Weights of a small image denoising model.
Training: adam_atan2 at rate 0.003, 13400 steps, batches of 256.
Data: trained on microscope photos of single blood and bone marrow cells, 48542 training examples, 70.7 epochs.
Rows from block 2, named by matrix and row number. Rows with one number belong to one channel. Each number is 200 + 40 x the weight over its row's rms, rounded and kept within 0 to 999. All counts start at 0. After the name is the row's rms in percent of the matrix's.
# convs1: first pointwise conv (model.enc.1.0.convs.1.weight, 128x128x1x1, standardized in use), inputs 0-127
# convs3: second pointwise conv (model.enc.1.0.convs.3.weight, 128x128x1x1, standardized in use, transposed), outputs 0-127
convs1.15,085,170,244,203,199,192,166,182,191,185,210,250,215,333,202,193,194,211,146,230,259,210,207,210,178,207,148,177,146,216,262,225,172,241,215,181,223,267,227,187,265,187,203,259,184,195,251,95,246,199,241,215,214,217,283,197,300,198,205,242,169,218,201,133,122,234,191,175,225,173,161,227,290,193,191,189,159,208,170,232,195,244,222,226,135,253,164,188,179,220,175,236,238,198,202,181,239,192,152,141,214,217,149,207,233,150,155,159,248,190,192,201,139,215,147,223,207,263,217,71,222,221,197,222,107,238,219,202,181
convs3.15,088,185,196,170,166,206,104,251,224,217,206,248,159,247,203,187,226,177,244,193,150,91,244,241,196,199,214,218,185,185,171,156,206,160,136,204,243,207,95,270,213,273,212,169,241,246,198,154,217,257,208,206,204,217,129,83,186,267,218,162,221,194,187,170,222,184,237,225,234,165,141,178,135,212,190,172,264,220,165,229,144,201,184,227,164,258,198,119,132,177,145,221,197,263,194,189,210,241,210,197,230,182,161,199,206,215,211,156,252,146,178,216,244,172,141,252,208,186,143,244,242,252,198,221,134,257,163,238,197
convs1.16,125,199,160,193,183,177,259,203,289,231,248,146,234,271,160,224,165,205,169,149,210,190,207,223,178,164,179,183,207,198,165,287,201,229,166,248,258,206,186,245,224,112,258,176,232,206,195,223,107,233,266,232,248,203,165,206,154,157,126,221,261,200,257,225,234,161,251,187,150,233,183,166,282,194,138,230,182,240,166,187,192,211,213,87,232,215,266,231,236,227,176,158,217,196,227,228,199,211,203,259,245,209,144,226,237,208,267,123,226,170,209,166,182,205,201,161,212,162,266,170,194,223,254,248,141,211,133,178,165
convs3.16,115,238,182,213,220,228,171,207,157,207,174,302,206,276,291,196,169,213,208,172,166,113,249,149,231,203,105,189,169,199,186,296,203,163,177,161,123,159,156,231,179,200,173,227,215,149,197,218,152,192,196,224,200,182,260,222,280,174,201,207,185,227,263,141,207,190,125,190,224,162,169,234,249,193,218,211,159,169,182,149,153,272,183,239,245,165,240,133,185,146,148,162,255,236,238,248,206,157,156,276,224,219,187,246,184,221,157,149,211,249,153,166,196,230,181,142,200,249,213,165,155,173,210,281,197,199,240,214,191
convs1.17,093,270,184,170,183,192,224,191,233,213,192,234,145,236,209,162,212,192,219,219,203,178,213,196,241,119,124,207,235,186,155,144,289,233,176,166,119,82,218,216,170,262,180,146,228,228,187,201,172,177,157,159,226,194,149,234,191,185,197,223,194,212,219,244,247,197,232,239,198,137,232,172,174,178,198,176,204,141,185,239,225,169,244,196,204,171,163,209,194,170,251,161,204,172,230,260,208,162,271,270,196,126,171,239,203,253,208,198,198,232,256,170,179,235,224,162,251,148,252,206,293,253,168,102,148,148,204,312,222
convs3.17,080,224,269,135,197,231,256,195,178,180,223,209,255,197,204,177,166,193,272,150,231,142,200,316,186,205,202,218,204,190,173,177,187,208,214,224,197,223,199,218,213,292,198,203,268,323,203,168,175,212,234,156,222,224,211,243,179,235,152,168,177,163,172,215,216,172,172,207,259,213,147,163,174,256,117,196,314,199,206,183,159,184,232,251,184,198,233,261,156,198,207,163,121,166,194,234,217,232,216,162,157,230,121,256,190,163,141,205,201,148,156,192,222,173,231,156,204,232,214,207,206,132,207,299,194,205,156,289,227
convs1.18,102,253,201,113,206,194,189,176,222,193,192,159,173,189,209,221,166,239,215,159,207,197,234,208,175,175,164,200,164,233,176,233,204,219,214,236,146,188,214,221,215,215,228,165,208,214,173,214,259,204,182,209,212,230,197,181,222,191,160,240,184,252,294,201,205,237,187,267,187,261,223,203,197,190,240,205,144,146,193,176,243,178,217,159,239,236,197,219,196,230,249,193,188,201,194,222,187,116,174,173,177,225,222,196,229,198,197,159,168,367,244,201,177,222,178,243,173,138,212,225,244,178,203,56,195,183,6,259,199
convs3.18,124,154,245,176,146,134,216,202,253,221,234,81,141,175,171,164,105,125,186,222,204,234,218,236,160,192,164,161,178,168,187,188,233,244,237,232,240,186,246,183,243,170,244,159,170,232,247,159,169,191,168,151,147,169,223,187,140,174,223,175,229,188,148,224,186,202,269,206,230,180,156,212,167,189,210,167,209,247,216,166,190,198,169,204,189,194,190,213,211,192,227,212,115,167,212,183,211,248,126,160,254,245,224,188,26,190,174,170,193,215,190,156,181,171,211,173,132,196,105,223,191,140,233,167,237,201,234,221,149
convs1.19,107,230,212,174,194,188,160,201,187,214,161,245,207,246,193,165,214,196,130,215,142,239,161,209,239,209,212,200,239,181,179,158,201,306,235,217,186,181,209,202,147,184,64,207,249,301,226,192,256,213,232,198,126,221,186,204,213,160,145,205,152,85,178,259,211,300,189,207,228,135,153,230,174,232,172,153,268,259,180,255,211,187,229,247,192,178,227,204,296,171,217,190,170,218,197,186,219,142,205,223,155,268,207,186,228,126,146,208,184,168,209,168,256,196,162,131,250,193,230,230,205,198,173,197,174,236,227,243,179
convs3.19,098,178,216,211,199,216,222,204,281,210,220,232,106,210,149,220,169,147,240,196,192,229,167,220,207,169,255,188,208,225,190,186,204,197,135,184,217,166,215,187,208,250,285,142,190,229,242,125,403,198,190,238,177,160,195,209,158,231,233,251,204,196,177,161,192,210,263,226,197,205,201,208,150,181,141,183,161,239,214,229,232,147,205,208,200,287,217,260,201,170,175,212,109,233,203,215,224,226,195,179,180,244,187,173,196,210,288,203,219,148,161,142,186,154,261,216,161,101,175,216,183,176,215,179,229,172,148,231,192