A small image denoising model, trained from scratch: arch unet, norm groupnorm.
Rows from block 7 of a small image denoising model, named by matrix and row number. Rows with one number belong to one channel. Each number is 128 + 32 x the weight over its row's rms, rounded and kept within 0 to 255. All counts start at 0. Numbers have three digits each.
Before each channel's rows are labels from the 100 images, of 14848, where the channel reaches its highest value: "responds to" is what is common among them. Only what is clearly more common there than usual is listed. The data: microscope photos of single blood and bone marrow cells.
# convs1: first pointwise conv (model.decb.0.1.convs.1.weight, 128x128x1x1, standardized in use), inputs 0-127
# convs3: second pointwise conv (model.decb.0.1.convs.3.weight, 128x128x1x1, standardized in use, transposed), outputs 0-127

responds to: smear: peripheral blood; cell type: segmented neutrophil
convs1.102:122140101108202119111077116112105108165107088114108181109116111111112113107116108093103083145121100115118024112105101116095105188011103111178108079107112100108132112098112074106169149150129126190105122112097110108128095106119130165112111075201120110104114116148116115115131110113118106118112102112114114112128108138090094113109115219112117184039100118110105125040111105113148126106112
convs3.102:126128068099126129081087191120091150125085168147132125116136119118124036163119134191124149206121171138159172136093153185160162141123129170121165133133127113114125185087197063181138115126120071109141154192163134089119141086117158103072129086124143140115141133129141141152140077146156087124083180165097178116124122137136127115117141156114173143063143185129090122072130129148106117165065

responds to: smear: peripheral blood; cell type: eosinophil
convs1.93:119207124112189130107093105134122103053124126112122166155131111075121110116120098100111119122116108131115078099122115112111122099108080115158116142110140142172162117109113100129193189099093154207138122113131114114161095117113151087123121118188117124117094114091107129111119122118100117111122134116124113112063106070154077133127114255109123120058075105114139120099117126117009123116130
convs3.93:134118193154082144146179050130154114144157071140098143107136114130140176101134105092111140063118108118092093132178092102098064108127147062140115148146117137113155083188038183131117117161120183160118080044108120158120132167121120107186132174122117123119145139130130136126103184094119155133161094141186068117126127145132126121140109095137084099204108076144167123165153127118137109095171

responds to: smear: peripheral blood; cell type: eosinophil
convs1.27:146076133121226140124100130125135155062113094134137114079135128121125135127146138134108118166126128185128068155133115132090126194073125110172107046160133135108168123097141101130131178169091116151155138146105123117128173131151103151133147093160156121127117121163120093119176124119175110068114115124134092134210152031154123126116147181107134014070149164147125080089118111131085117116144
convs3.27:108150075107107126122091212165104094104118138133129146134132131133137083138135114178143136183118165111165145141102133169125199122122148177114148127134118110150120154117193078167123066118128079069121123203173151128124130086127127101066119124120132202116140133124198142144128068164113109144091166175106160136133118135111123121100168132107169099087114173120110008115168130159154117160071

responds to: cell type: erythroblast
convs1.113:114113164111108109105114118145131142042118163152110022129141119157119124141123134129122149125125108147133116141133114109112137016227109142104117155126132130116113117113113145131077198167032136166151127130142123119128248121133095165127147073047130117129127111081118112114069138127144118141117147118133134130162114077169114159141128143116111105094072130127126171201128130123163116123144
convs3.113:119047133102064142103087152192105137155135114142116133124154132133161103150156112139116154166104150126146154084138155122137091098141162127152144117150152107089173162057090103214140000140111113111099090173129110118124141105103100072062130104117111162105133137135102145163070108139136114135120177180165159138145111140142174151122131144094159109071156150128093064137185136173130115161097

responds to: cell type: erythroblast
convs1.53:141000136129098111131110132164133165124126138049134116122140132154142138137145142140135135141150134156138098148134126147166141155012156132000125122145143138147130137135137122134136083155114116170080163146140140130128051136140174182138141117133142134132140132095137127135128147143181134196129128139143135144140137123121116153151142154127142079114144145141129129128130134132181133139140
convs3.53:143109112094187107118124125145125107114126142105180149144117133142088111172105085138133093167145138151135135142132132121115113143150124143173142255185114107176113129082131110135151162130111116094152149139143162121124118094105189152124132119169161122185088090105114156146154104135145121032113134117106130145127016098103178129052126135170145121101107135129136123130143051089057138130101

responds to: cell type: erythroblast
convs1.72:135211128128169165121098130149130106168127135166114181189134127106132128132131123115131077131126120134128064129123120134114131023236106131000127104130129136154142125118129104133162076127143123171132123131133115129158209136136143130128133103174128134129114125119133131125136131128123132123132142129131121127155128073191118149135130169124134188139117123129133142079131133129131137132121
convs3.72:142166165148186122150108107081132151120150113130097112101154137139127166087121121066107128094123088116047126103151078061106134167125097073134114145107112137104147125122080181092095129167138194150142136041123091125140126168138137164203155133112142125128120165106096119081155199083126152145149084090083104127130145117141115071119120112147058170161148114157142124232083148139133112102164

responds to: cell type: erythroblast; smear: peripheral blood
convs1.57:129009145133142184117090132153151240117121148103131133123138129168163153151129146140132175136123141153149088150109137144107149145062144160054128058148148162116159109089162137136227154126057120145195146154131132130078065139165160155152128111139179120136168135141137092128124146133208103089127139146155157140148150131120126147135185146128132121130094155160120111122136146120195120129141
convs3.57:154146138195129123126136105176130081121131121124121143227139137146111120137106127118136067120123120151111130179133136121079114160122114147140134211126096087117099136136115111104083080139053120153232107121116134122083168111141011140140180122110081126085176108148169139145164121131142149134131143089103116091142133019130124137169090132118136106106124132159126087132125114158177070138122

responds to: cell type: erythroblast
convs1.67:140110157124125175136147129177115091211114168148109108177115139107161165134122163136180140103076115141110126105089141110123096082122121166078140138124066058130113124188140142067097160169118120106024114132119093145114149145076144128155184139137089135117155148114104135136080130078181178123148145102088125097138072142165127047040085133138111119157147135155127098154146148068128124093119
convs3.67:138124116099016112122120136133124107114125135186186165156184091139100114154121092140083201147147131139138136148118133138192125055161139139079134096192076118118118132111129116146131111120118116117147122146132214121152225109103187073115159118134153113170147097114132120156076113133138123075122142173146143168110127158136188180084126136159141044113094133132122112126145067100103101132115

responds to: cell type: erythroblast
convs1.15:144043122120097095130105131084120159122126116180126155190128129108128129116124132129125045122134131127122110114113126122115120221123102126000126123132132125154139128135128105123159016131134137175078134121122119126154056129128149167124147116164123128124118128189133121129124135126116120200125124127127129127151130215111113125128128191127135081135117127123128132098127124128232137120126
convs3.15:119106077124145133093122194164117167123124137085178113082126188127129110204175117162118105187145153125155146076085170161101136127120126140193150085133113087172117148142167101209116124066124061046066115196132142129098128069116161090056155125118123177109141132103121129091137088137126103104067159136123140143095101154107174151164128140085154130111110137105122137102143102128123089138113

responds to: smear: peripheral blood; cell type: segmented neutrophil
convs1.90:096160117133164114132087141167125090104102150109122179151153094114099072155173141113075088146101121166134109153147126207119167118159128078103107058111116099123128078104142097075192164133118087129126160132157148106145116147137158119105131092144159106154102096113132135062133155152175081149138147206160164146138134123161111090160158143114181153133085126131106181186104210065096145047144
convs3.90:133114103149108210126120135131120142146120138025128150091057008111143107079162120140057167160123135052149139137107127130118125092157134141135134102180089148087144125129121108123140117134145105119109122149115129118168103099124063129110120113116169086079095122119124174176101103134135125183124159165164144145190205169110119066147145135094147112105102136127116046120160119089112144137112