Weights of a small image denoising model.
Training: adam_atan2 at rate 0.003, 13400 steps.
Data: trained on microscope photos of single blood and bone marrow cells, 48542 training examples.
Rows from block 7 of a small image denoising model, named by matrix and row number. Rows with one number belong to one channel. Each number is 128 + 24 x the weight over its row's rms, rounded and kept within 0 to 255. All counts start at 0. Numbers have three digits each.
After each channel's rows are labels from the 100 images, of 14848, where the channel reaches its highest value: "patch colour" is the nearest of a few named colours to the mean colour under the peak. Only what is clearly more common there than usual is listed. The data: microscope photos of single blood and bone marrow cells. In brackets: how many of the 100.
# convs1: first pointwise conv (model.decb.0.1.convs.1.weight, 128x128x1x1, standardized in use), inputs 0-127
# convs3: second pointwise conv (model.decb.0.1.convs.3.weight, 128x128x1x1, standardized in use, transposed), outputs 0-127

convs1.1:142082125128106099115140130086131147145121127155113143192135124135143118135152137147122112119143107131143128129091116132130139186105122129059116102141140123138113126119144117127126037154083125126110140124130120121168072128138146128131162107102140105144151108121122137123095153130146124169116104134140140137100137204149122093047138144117136115122129138160127133138119135101180107117136
convs3.1:130072124090070072127110127106119181112126131138174155122151104139104115154095131154151161147143127134143137138125123148156128090115107141120131160165121121107127142093127115148187094139114125098129122126141172121105095125124168110135122118134181107161152100085135142142118101132152118075129141114088138138110095096116097160136131129082136069124115134127121095128129105134092126133114
patch colour: blue (55); black (26)

convs1.114:079092157110144137137143126089119089162121117116122145127137134154116145134136150140127140162086117114145131159100129161128133138122136165116119071135141146112127108139124113126119177126094126128020126135117138119151176146150141119118113114102163110145117126140098075125106137152090120145123136117132147139087128097098123111123152132119131203133082145092106142174136125138143106135139
convs3.114:146139133095105140123125145131135177164135133064166170133156132146118126130131110155104103152147135117132127103136128114086120090131165130129130086146127106153121140133114109143174150127108105132149151151150117130168153107134074155124152120142147114140125144101150077112092120129123134078124160127175128131145167122156166118171127131122128073133103141145129062148187129096142127136106
patch colour: blue (33)

convs1.62:096105137094175094112126116098140120123124146152124089146117089117109118133133141119139109145125107145131135167126129149149138166134149139123132116152132149185130103119132135139108094116165104103156140136128139125106064130156146144135117122139154154128072107170123103104110139139080130078121131113125147154107152220108135107126121116130125116162122141134121145127107122181047136157135
convs3.62:120086108173114122144159132127126093125118103134121079172154134118139112142113114108150142130125149148122105119144112149129092119126165089058128154145121185125127105117111130078154169113177142122193084140117135121130134122108131115130132151128130049131112140177064132119130171129135161148147123136167094108111120117143119148114157126140131115124145101127131151102130121121108096132128
patch colour: blue (77)

convs1.58:130136113106087141125117122149129167099126110165128125127140123149181135134172140130137152152078129089141114159119121179126151159077126126138125057140132134123162123103124126146190189133080118127136133130118129130098076129158104164125115112122166109109151125123127113129117123145168134107119108118150131150138140111149115114114177142124126143126083135076108119117127107108194102130131
convs3.58:132128119161126124135132122172134099105137119118144177186142134135119129144131122116097091142134128104113127208148138134114119132127131147096137140077121103136122128142121120122110099127071136149125137122118143126137117110139035151132131133127127140145141123224159120122115115128148128181129132115153141141138129055142140115119107124125141071108109124175133094122143109133126112133114
patch colour: purple (76)

convs1.116:145131125124160141137106135160117152079125123115127113106123139160180136133171138134123113137091135152136106134125129161117125151148177140176119114126128126117132133134127122121089155154059104123161139138129127126074061142164146160127096104126158122130152135114127113147127132138099119084125111135137127147175138051180114123121168145123144175141172142142119085131133141105166114135133
convs3.116:134151150105102126112116155218128165118139148120148107137117108133120133156130116115120115114135136112084104130130130096080085137127118142120127125115082126126130117132129126092082209107115148125214093143128141119128131121115123125133133131138122148133119114152116123183134125128121114168144109134154169150102132105136119126199092119137109143136127116180115152141135118073124120111118
patch colour: purple (82)

convs1.37:129113162093098155126142106070119123095129112140116100154141196172107109130126169156093097133084115136120136120100126103153096085117118177112131110139148128131110145135114110115104098153110163140151098134105131116136133108140115139143183118081175095097177129123104100134147122167119146145109117096136137172121096166132134119093167130128142109152141122142139129154138086111097122105130
convs3.37:151127109140120134123120135097149119158127127107100152168114099136108118103093144120150092148144129189137140080123133122104119111108150134087129114168141137134115128176120117089121202122141104129227145129132099124126118106151089170120125111115109087145108130142095115115106127130129127086124136096153117081129145109148119132153137135134144090105083134115139161137168146086132134129120
patch colour: blue (59)

convs1.96:094127141154156110119195105120159123151115122154111102129136133115124152138123139140147127130115111151111122140130103109139119134135139123128145098149135143110116182121109132194104131146159159154114112144112197092118090101127140129172093151118142150122123116139105103133040112095158061099116148113121119136088136135106115124159118147141111116143096092135144117122147087143157094145152
convs3.96:110107101077084131115111148132118122133122141177134147125136141110149104125120120147154178164106135160148143096107136144132124142119147145133137121106134139106133138095130106145093126119139104108121121157138159116109145099135147086104120110106129115143143137092129139134092100137142121055116155156131150128141128149115142134086130141107151000103145140118119090125170125125144106136106
patch colour: purple (99)

convs1.45:146096125129131138128107138117128047113125125125116125117138131127133131129134137127131057136132112148134025138124132137129128079206120127126128165129116119122127131129129110120109086157087143165099135141122110130087146134132118167124154097156136127133141132161141128132142129136153124134120131132133117130178128202127112121124133207131120112072139137139119133092130125126150127130121
convs3.45:131127185134115132158162070117156125140165097125106134117125123125121142119126128084121129074131100122092095127166106087134101125130141103141094130134129135133128093157077184118127141132127174158131130077100122166126132157126134137166127163131130126126140126127121128126117180090110164129175091124151090123128129137132122129133120098141087136185115099133140158186130128124134132105175
patch colour: blue (55); black (25)

convs1.30:150095140125111129132130104158142145100123135082122113139141116168093083130120139155098146122131130149109142123126092103115120089096142134130119106144141139107158117113110130136076133103132140115200146165134152111135141097096144130141176127097107139126131107122101103123084159136053103153132138076118142116100081135106127158152158104124100111141171131133110184115112095169122123127150
convs3.30:152137125107120154128122124084155153126129131116067166081138122122073141093136135138133108134116131153135132053123132129126114107145132142142126065168109126136123131143116117110168157132124128113188111142131126125113089116162144140122140124095113097101120134119128147096141121128142125082128138118120132068149149129145157126151091127173137071118086129089123168133152143064146128132119
patch colour: black (34)

convs1.82:121161117113112163101106133141120102093116134099117128177149113122132115129123132105116093143113113136143108128128123124122128147121110121128117014126134127127124088106125126128228187139123106127077134099135125122125193142139165119110139103146129111122106109090125119111128128118141125130117145128137135127138115159165118129097124141119126208118089135100123159133119125112111130126135
convs3.82:136156134089057142123116138095123204180129132137139112096143158120144133117147108157106155138122129222138131086142136116091122077149145128133129101142132147115137140105118113145164148129166123127159102149159116120110145115098109119120144108118110119113138141117135122116068123133141110122117152138169142139141116168126150121198128142118143109120124138113118087138160119091109113129111
patch colour: blue (33)

convs1.127:157140133116049125128147125175121176055125120098118085107132159116125147139134146137140155156119119146121111150125125139177114104127142143126127133142136141117124129143121115000107110148107155118196140129114142127155158126135124149117173114104152128137160128116114112143118133148168128159121129111124137138102145109148122134138133138122120145134120123125129165132139130136124115144141
convs3.127:130110113134120134120118147151126129149126132093182180186122125143121107165141125134142099151144132131132136136121141138142117124121141141142133111134147105123134138086126115172136087111117104114155122170135132118162107106133052120092135120151135142097141102141147091129088102133134130231124149168144144137134138117120154170102130136110139100093093140130116101126185122179144147148107
patch colour: purple (72)

convs1.88:132202144154115111135106115141142103090109118149118113164107144110137127140139133142139068127117113125115119138139106103154110060148141115104142104144153163118159150100110137162109074146182120123170120141120117145115143112118136120164101128165145154114142120132105128147161117103147123135155153113110133135141140071160109112158152147145116064153118112152152141113141125148056139138138
convs3.88:151095105075167123115109147096112253129121124096136143098111121116171113134131140166186097164102130116137133126134140141101119162114113136170129135136135133143133153091118097156164090124151117082156084151161096117143109112126085141094130121136117086140138116127125110123147119128145119148120145108100143107116134103140125138151140131135156165100133132144128114118121137129124148135112
patch colour: purple (59)

convs1.16:066101111119122159123140135135103132056116162120115130124131105099068075123182141126102136118174116150145135141139111128141126112123175089121115137140124160140110139137125116100105085151111132127179138142140145129164148141142118162115146121142134098158125135126145119136141120123116132125111111131135123134126133105140111123089092130119138096164100157117100102167121158060097115054135
convs3.16:132123117115192122123120135128123114147125133072110149116158089139102116166138117137100064145102131155138135163119131135120125182175095136158133084170086123160125133111128117140153131132127117118153126142132140122111140113139108153117159119117148112090109129130143167114172115132137124138122140106098139085147082097098190091157130134127139144115104133124126113127119061102169180132117
patch colour: pink (58)

convs1.51:158125138113090175145155129165105137100109122163126124185141105073129132119102157142126126128115135152124130146114114119185115141150074128053126122154154125167165114107125103105138091115124121134121126155117130126103061130127136107131140149121142101133134111162116147126091135126125123138124122110131131112094120230108132107096160122131128147148074139148105120145128114115135119127134
convs3.51:127089116100141106137129117080139167114125138171110120114129134134120126111146135112105127157128121031111124060135135134137119130127136134186130087143151110125122126154114115153144076164099123107103076134121136121107126123138200101116138123131131097152120119053088126137149146124152147062133144149096135140142132123119121148140096125141131142108127122169119141127104120148133117129129
patch colour: blue (68); black (27)

convs1.39:127052135121139172127156122113101115091120121134131103134133122089109123123183143137116100113099125144140135132122148139131142108186113148089118126150122130143091117164124115131142083160102136122088106124117139133139102132147113124134194112127142097103110140146140157117121132137117173168113114135141118117115141132174114120038102147119126104127083137129144148149142132068148128080127
convs3.39:128106117105070061122121138133124123103124135198088140093150101101094117121094116141194151143113132109138135131118131135187126102136122136127133135164089120123127132108131119146135117129110118119089131143131158123094161117129204105116147122077150127160128103074107168151115114132136122063123140137127137133082121151109176140103149133115138152119132134127122138127130089128123126132117
patch colour: blue (61)

convs1.19:147153160136112091131121101148126230160133143094117138115140139154128123141106144167123128117131132133115159093113112096126136098158121116111142146110150149104132129125112142133076149118168126168165120126139148127146114109121149145149150144059152125121143123075110094138118142138143143155125106112125118130108113151095136139143129080140112213144131133140140143122139136133060128122160
convs3.19:131119147105099119143137087015145112114127099126090133168125106117113115087101131134140147090136112132112110109147155121140126126123120163102102125117142147136112144148088102081160167118134107167176043151156134140130119148133131139137116114128133055154125113154165118149115134130149130117147151115142110116111137130134100131150130104148142132114129139091120147116131126092128109150150
patch colour: pink (58); white (40)