Rows from block 2 of a small image denoising model, named by matrix and row number. Rows with one number belong to one channel. Each number is 500 + 50 x the weight over its row's rms, rounded and kept within 0 to 999. All counts start at 0. Numbers have three digits each.
After each channel's rows are labels from the 100 images, of 14848, where the channel reaches its highest value: "patch colour" is the nearest of a few named colours to the mean colour under the peak. Only what is clearly more common there than usual is listed. The data: microscope photos of single blood and bone marrow cells. In brackets: how many of the 100.
# convs1: first pointwise conv (model.enc.1.0.convs.1.weight, 128x128x1x1, standardized in use), inputs 0-127
# convs3: second pointwise conv (model.enc.1.0.convs.3.weight, 128x128x1x1, standardized in use, transposed), outputs 0-127

convs1.46:574498558491526470551555618482498533478465491512495513399471475482477438527471517485464488435522423568510497525540523512531491483527481427464435438540502499515487513525484497483528427409568480474459426541458438545426462495514504605486526577448362565494527542485515582469396463669461503521450530459443535493515463413449519450406524535453509527561570534433525491579443484482481617598511
convs3.46:519527614478522564545537393568453536460429471438501497547506589579560473509528536570516479522517499502502496635477593501456528359523490525496519488507484514551435567336506522498491596507539555528503473599521517462437521511490452482569587475539515516517615570477482496459440437598532560531466426565434466488548499471542516546463497488428432528511490445591494522450499510516514497451491
patch colour: purple (58)

convs1.115:442466449493344464577598579518479473624452424420439511542526481455493510461500528508439492508450496484496563512465473507469484435547463397500553478512511491580519435579496481548504385492575540550522519561455442516515500511438525580522550543506496551536580525389439456417464530506426484490465471631557458546498465448463515449451515528482499520586491486485484576587524498473419539501434
convs3.115:529554515457455492499508535493511488536542505490553516462589508515492426496542407549478563500446491474488405546552418495429464544543469581467557421515440529446491455589433450520490402535569383487429486416471546471460587439516528525445489588552461484494476558565490464475536524434505512508492414511550553455464519471571464453442448489408484541478519511535370496556502533458451476323512
patch colour: white (52)

convs1.34:463581528527553483547490546439500532462511525474506533424483506554465479447553496364536543451489541489428503555446471529386528524451464507425608507459592441545517497405585480462487507541453474477490503424577518495450458462559506549505459455463494534421471584558501549530556564569463539508679515567501436512489497590429536525374488514494552529499584540537528517482454517541569533465483
convs3.34:479504609491435470416480533552482418531510509467480517411546427564491531517436482464507527517467558573420503521456515468565517488564508492525385461532459515509480483523504508428481570576590644440459498576506550532548531459525443501518518487439339457430507438498408523527573540332522485567583506496488470478519500494475521550521505507499485535524479493589520581548510441490436523545552
patch colour: blue (43)

convs1.103:481536481619478540479512542507508544506501475508490523520492491459498585480435542553494512452492523501438474460500511496501464509489503452493482316536487532539492502512259491540503490467507545498515474528477509519521596543520451482374533485449443499450530490513536506519522505497517513492479512477521491497483479494566541323548717512524529507557513537501514500521512373522504451500485
convs3.103:524461529451557488618597416494522502536360484561468532490484433571619605468573475468504483500468447487523513413460496483534520571531600473400532516487394510473528444428517490491496458513527498541552482494459469502515503488509482479562451471468555493481495408568521484437509424452455514520510529488447503435526530400620509534354514504496541371519521483563506522501505529508484468401502
patch colour: purple (61)

convs1.77:464394565503490526472539515543495627497445498518522497533462645530539509508481480505531422544516430454555500500504525518579464510501475595469528529463386443447439456537471506494527414517527501495587499419509575451478511536496446465461455560465619538559545519480504487509480477527494565435439561509503416467531420464510442551451485525560497536496614463494364516510436591378479561502524
convs3.77:495463509512605401454431524493535466543540446485532421420533574602508490488507495522397523532523496540514454507571402579471538557499480524492441428594565574475408500540488510511450522489433379475528451512600508561498540585593489482476496595509549495507494537510523547354502528529627472521439496470528485464529581568537541514454468529517512421517454529514434487521478498508561420523491
patch colour: white (44)

convs1.38:477487452526532519513496577531527387523535501428545512417484464575548502518499432506366477443401609429473437527466524553504479512479488460496456457494485365583528560508527453561545480448439515469446468507488386514531525573481527563511545454497464501482533512444479474501501484591511509492488485486541526458507579466451534496339514491461524495525560577431545495460508497542524635608410
convs3.38:539463577464477501496492633467592506527555580569588451493513422507454511519458505506407519616443435512570537524578549459572513493486444493439568493568448539530550542550541363510469436500536538489517527463461475521514538503454446446439523509483535478521570399628543567535499492415505563468500554480548536523491489487539449427502517532509440451535472540376494509476485490491538610436527
patch colour: purple (76)

convs1.114:459651536525427407515509452485522565469467443517494530498495558614520517481469609536539614475449390538470527534478525488543481473557486496536461386558499481476575485499470543533518425454524499542514533561425537517504560481537537558551493517583403452405523509524480389449531449478416502493389518508534411529538466427526488391471498546489515422571530533488469498524466457502452560511473
convs3.114:472414475457498652582493557476459421523562530515505532532524520590423482499473491521493509522472499492453401567574392498464529450458508520535518445452474513555501522524473520555496396531453490472453516558555542508567522460514484597512497509596465507472460552656537514419565555437517528516409506437525502438467585437582546500488501480446516370435552531469411481444496505464513472466518
patch colour: blue (36)

convs1.81:521429489544443453573523575508521480494549493474448503517460523503520524502375531467503483461549507374537540479491519469509584481494521544507466538503427506527493488503611405481553548461538525455491503509562502521532651506526479545478472497489487458621539461475496475459524501482458497497535464503476570554574484538483449510558444460458505509570487459520547527536595247479476375540508
convs3.81:475484565557582450429497529528610570513430488428494520463484561484651454471533540510504518488501553526572530574539436537402588488542540498523480452541517551536446548439462438566395618567485512514498436499500575544453585495439487572475492529561473508546504479511409515548518493500513485491531514530513463493481470557456471560546398525458484496413441527436529444412540400545449584529460
patch colour: white (45)

convs1.61:470390567521493460594505587520497470534538515474558451424484468441472437496457414552466478544443588489518502509534528520485524472455565542557513530494469433503436483424588533578521403493544522433431518492597447497419509501500487517459480515592539469583498544510503546503486503558489509526395531662485488481527460420499508513413510553514510482405386492381599482469480469519437467508476
convs3.61:525391486559457463542481384456611529570453459478486498497517529368542526630557529525507555527532544486500481487481515490494471437499517389500458542506460461584516550474541476514528592537523537434565526510426451473504383517487639452505483559529541552562572523422451521583419509577477444426505584486487476546448536569515452522523503521542456572541547509486482559477523447511527484434466
patch colour: purple (94)

convs1.27:537499582495472487479515465484501513502498454534477529470488486508507553509531508500551509519439439546528570548529458518508521493481473502484652491473553453485551527495516525480524493581441470563454494551526530482341506448563446497482437512514449699524532522523439537497378501470470504406463615555511475469499352532370455464503491489514551557488602425522475554580451540491514467490539
convs3.27:411489519465466546457331536478524496518624503488488509497515551530499435520455499521545512597526515516486469499508484490527500509498408483556464487556517521493499533593483457568493420459521481522437549502484541518550528527528480437482418488474468556623468565522554480472538637450568520530428623516459451437519594490558572398528567540521578427516523496547483593489432505443520507490597
patch colour: white (72)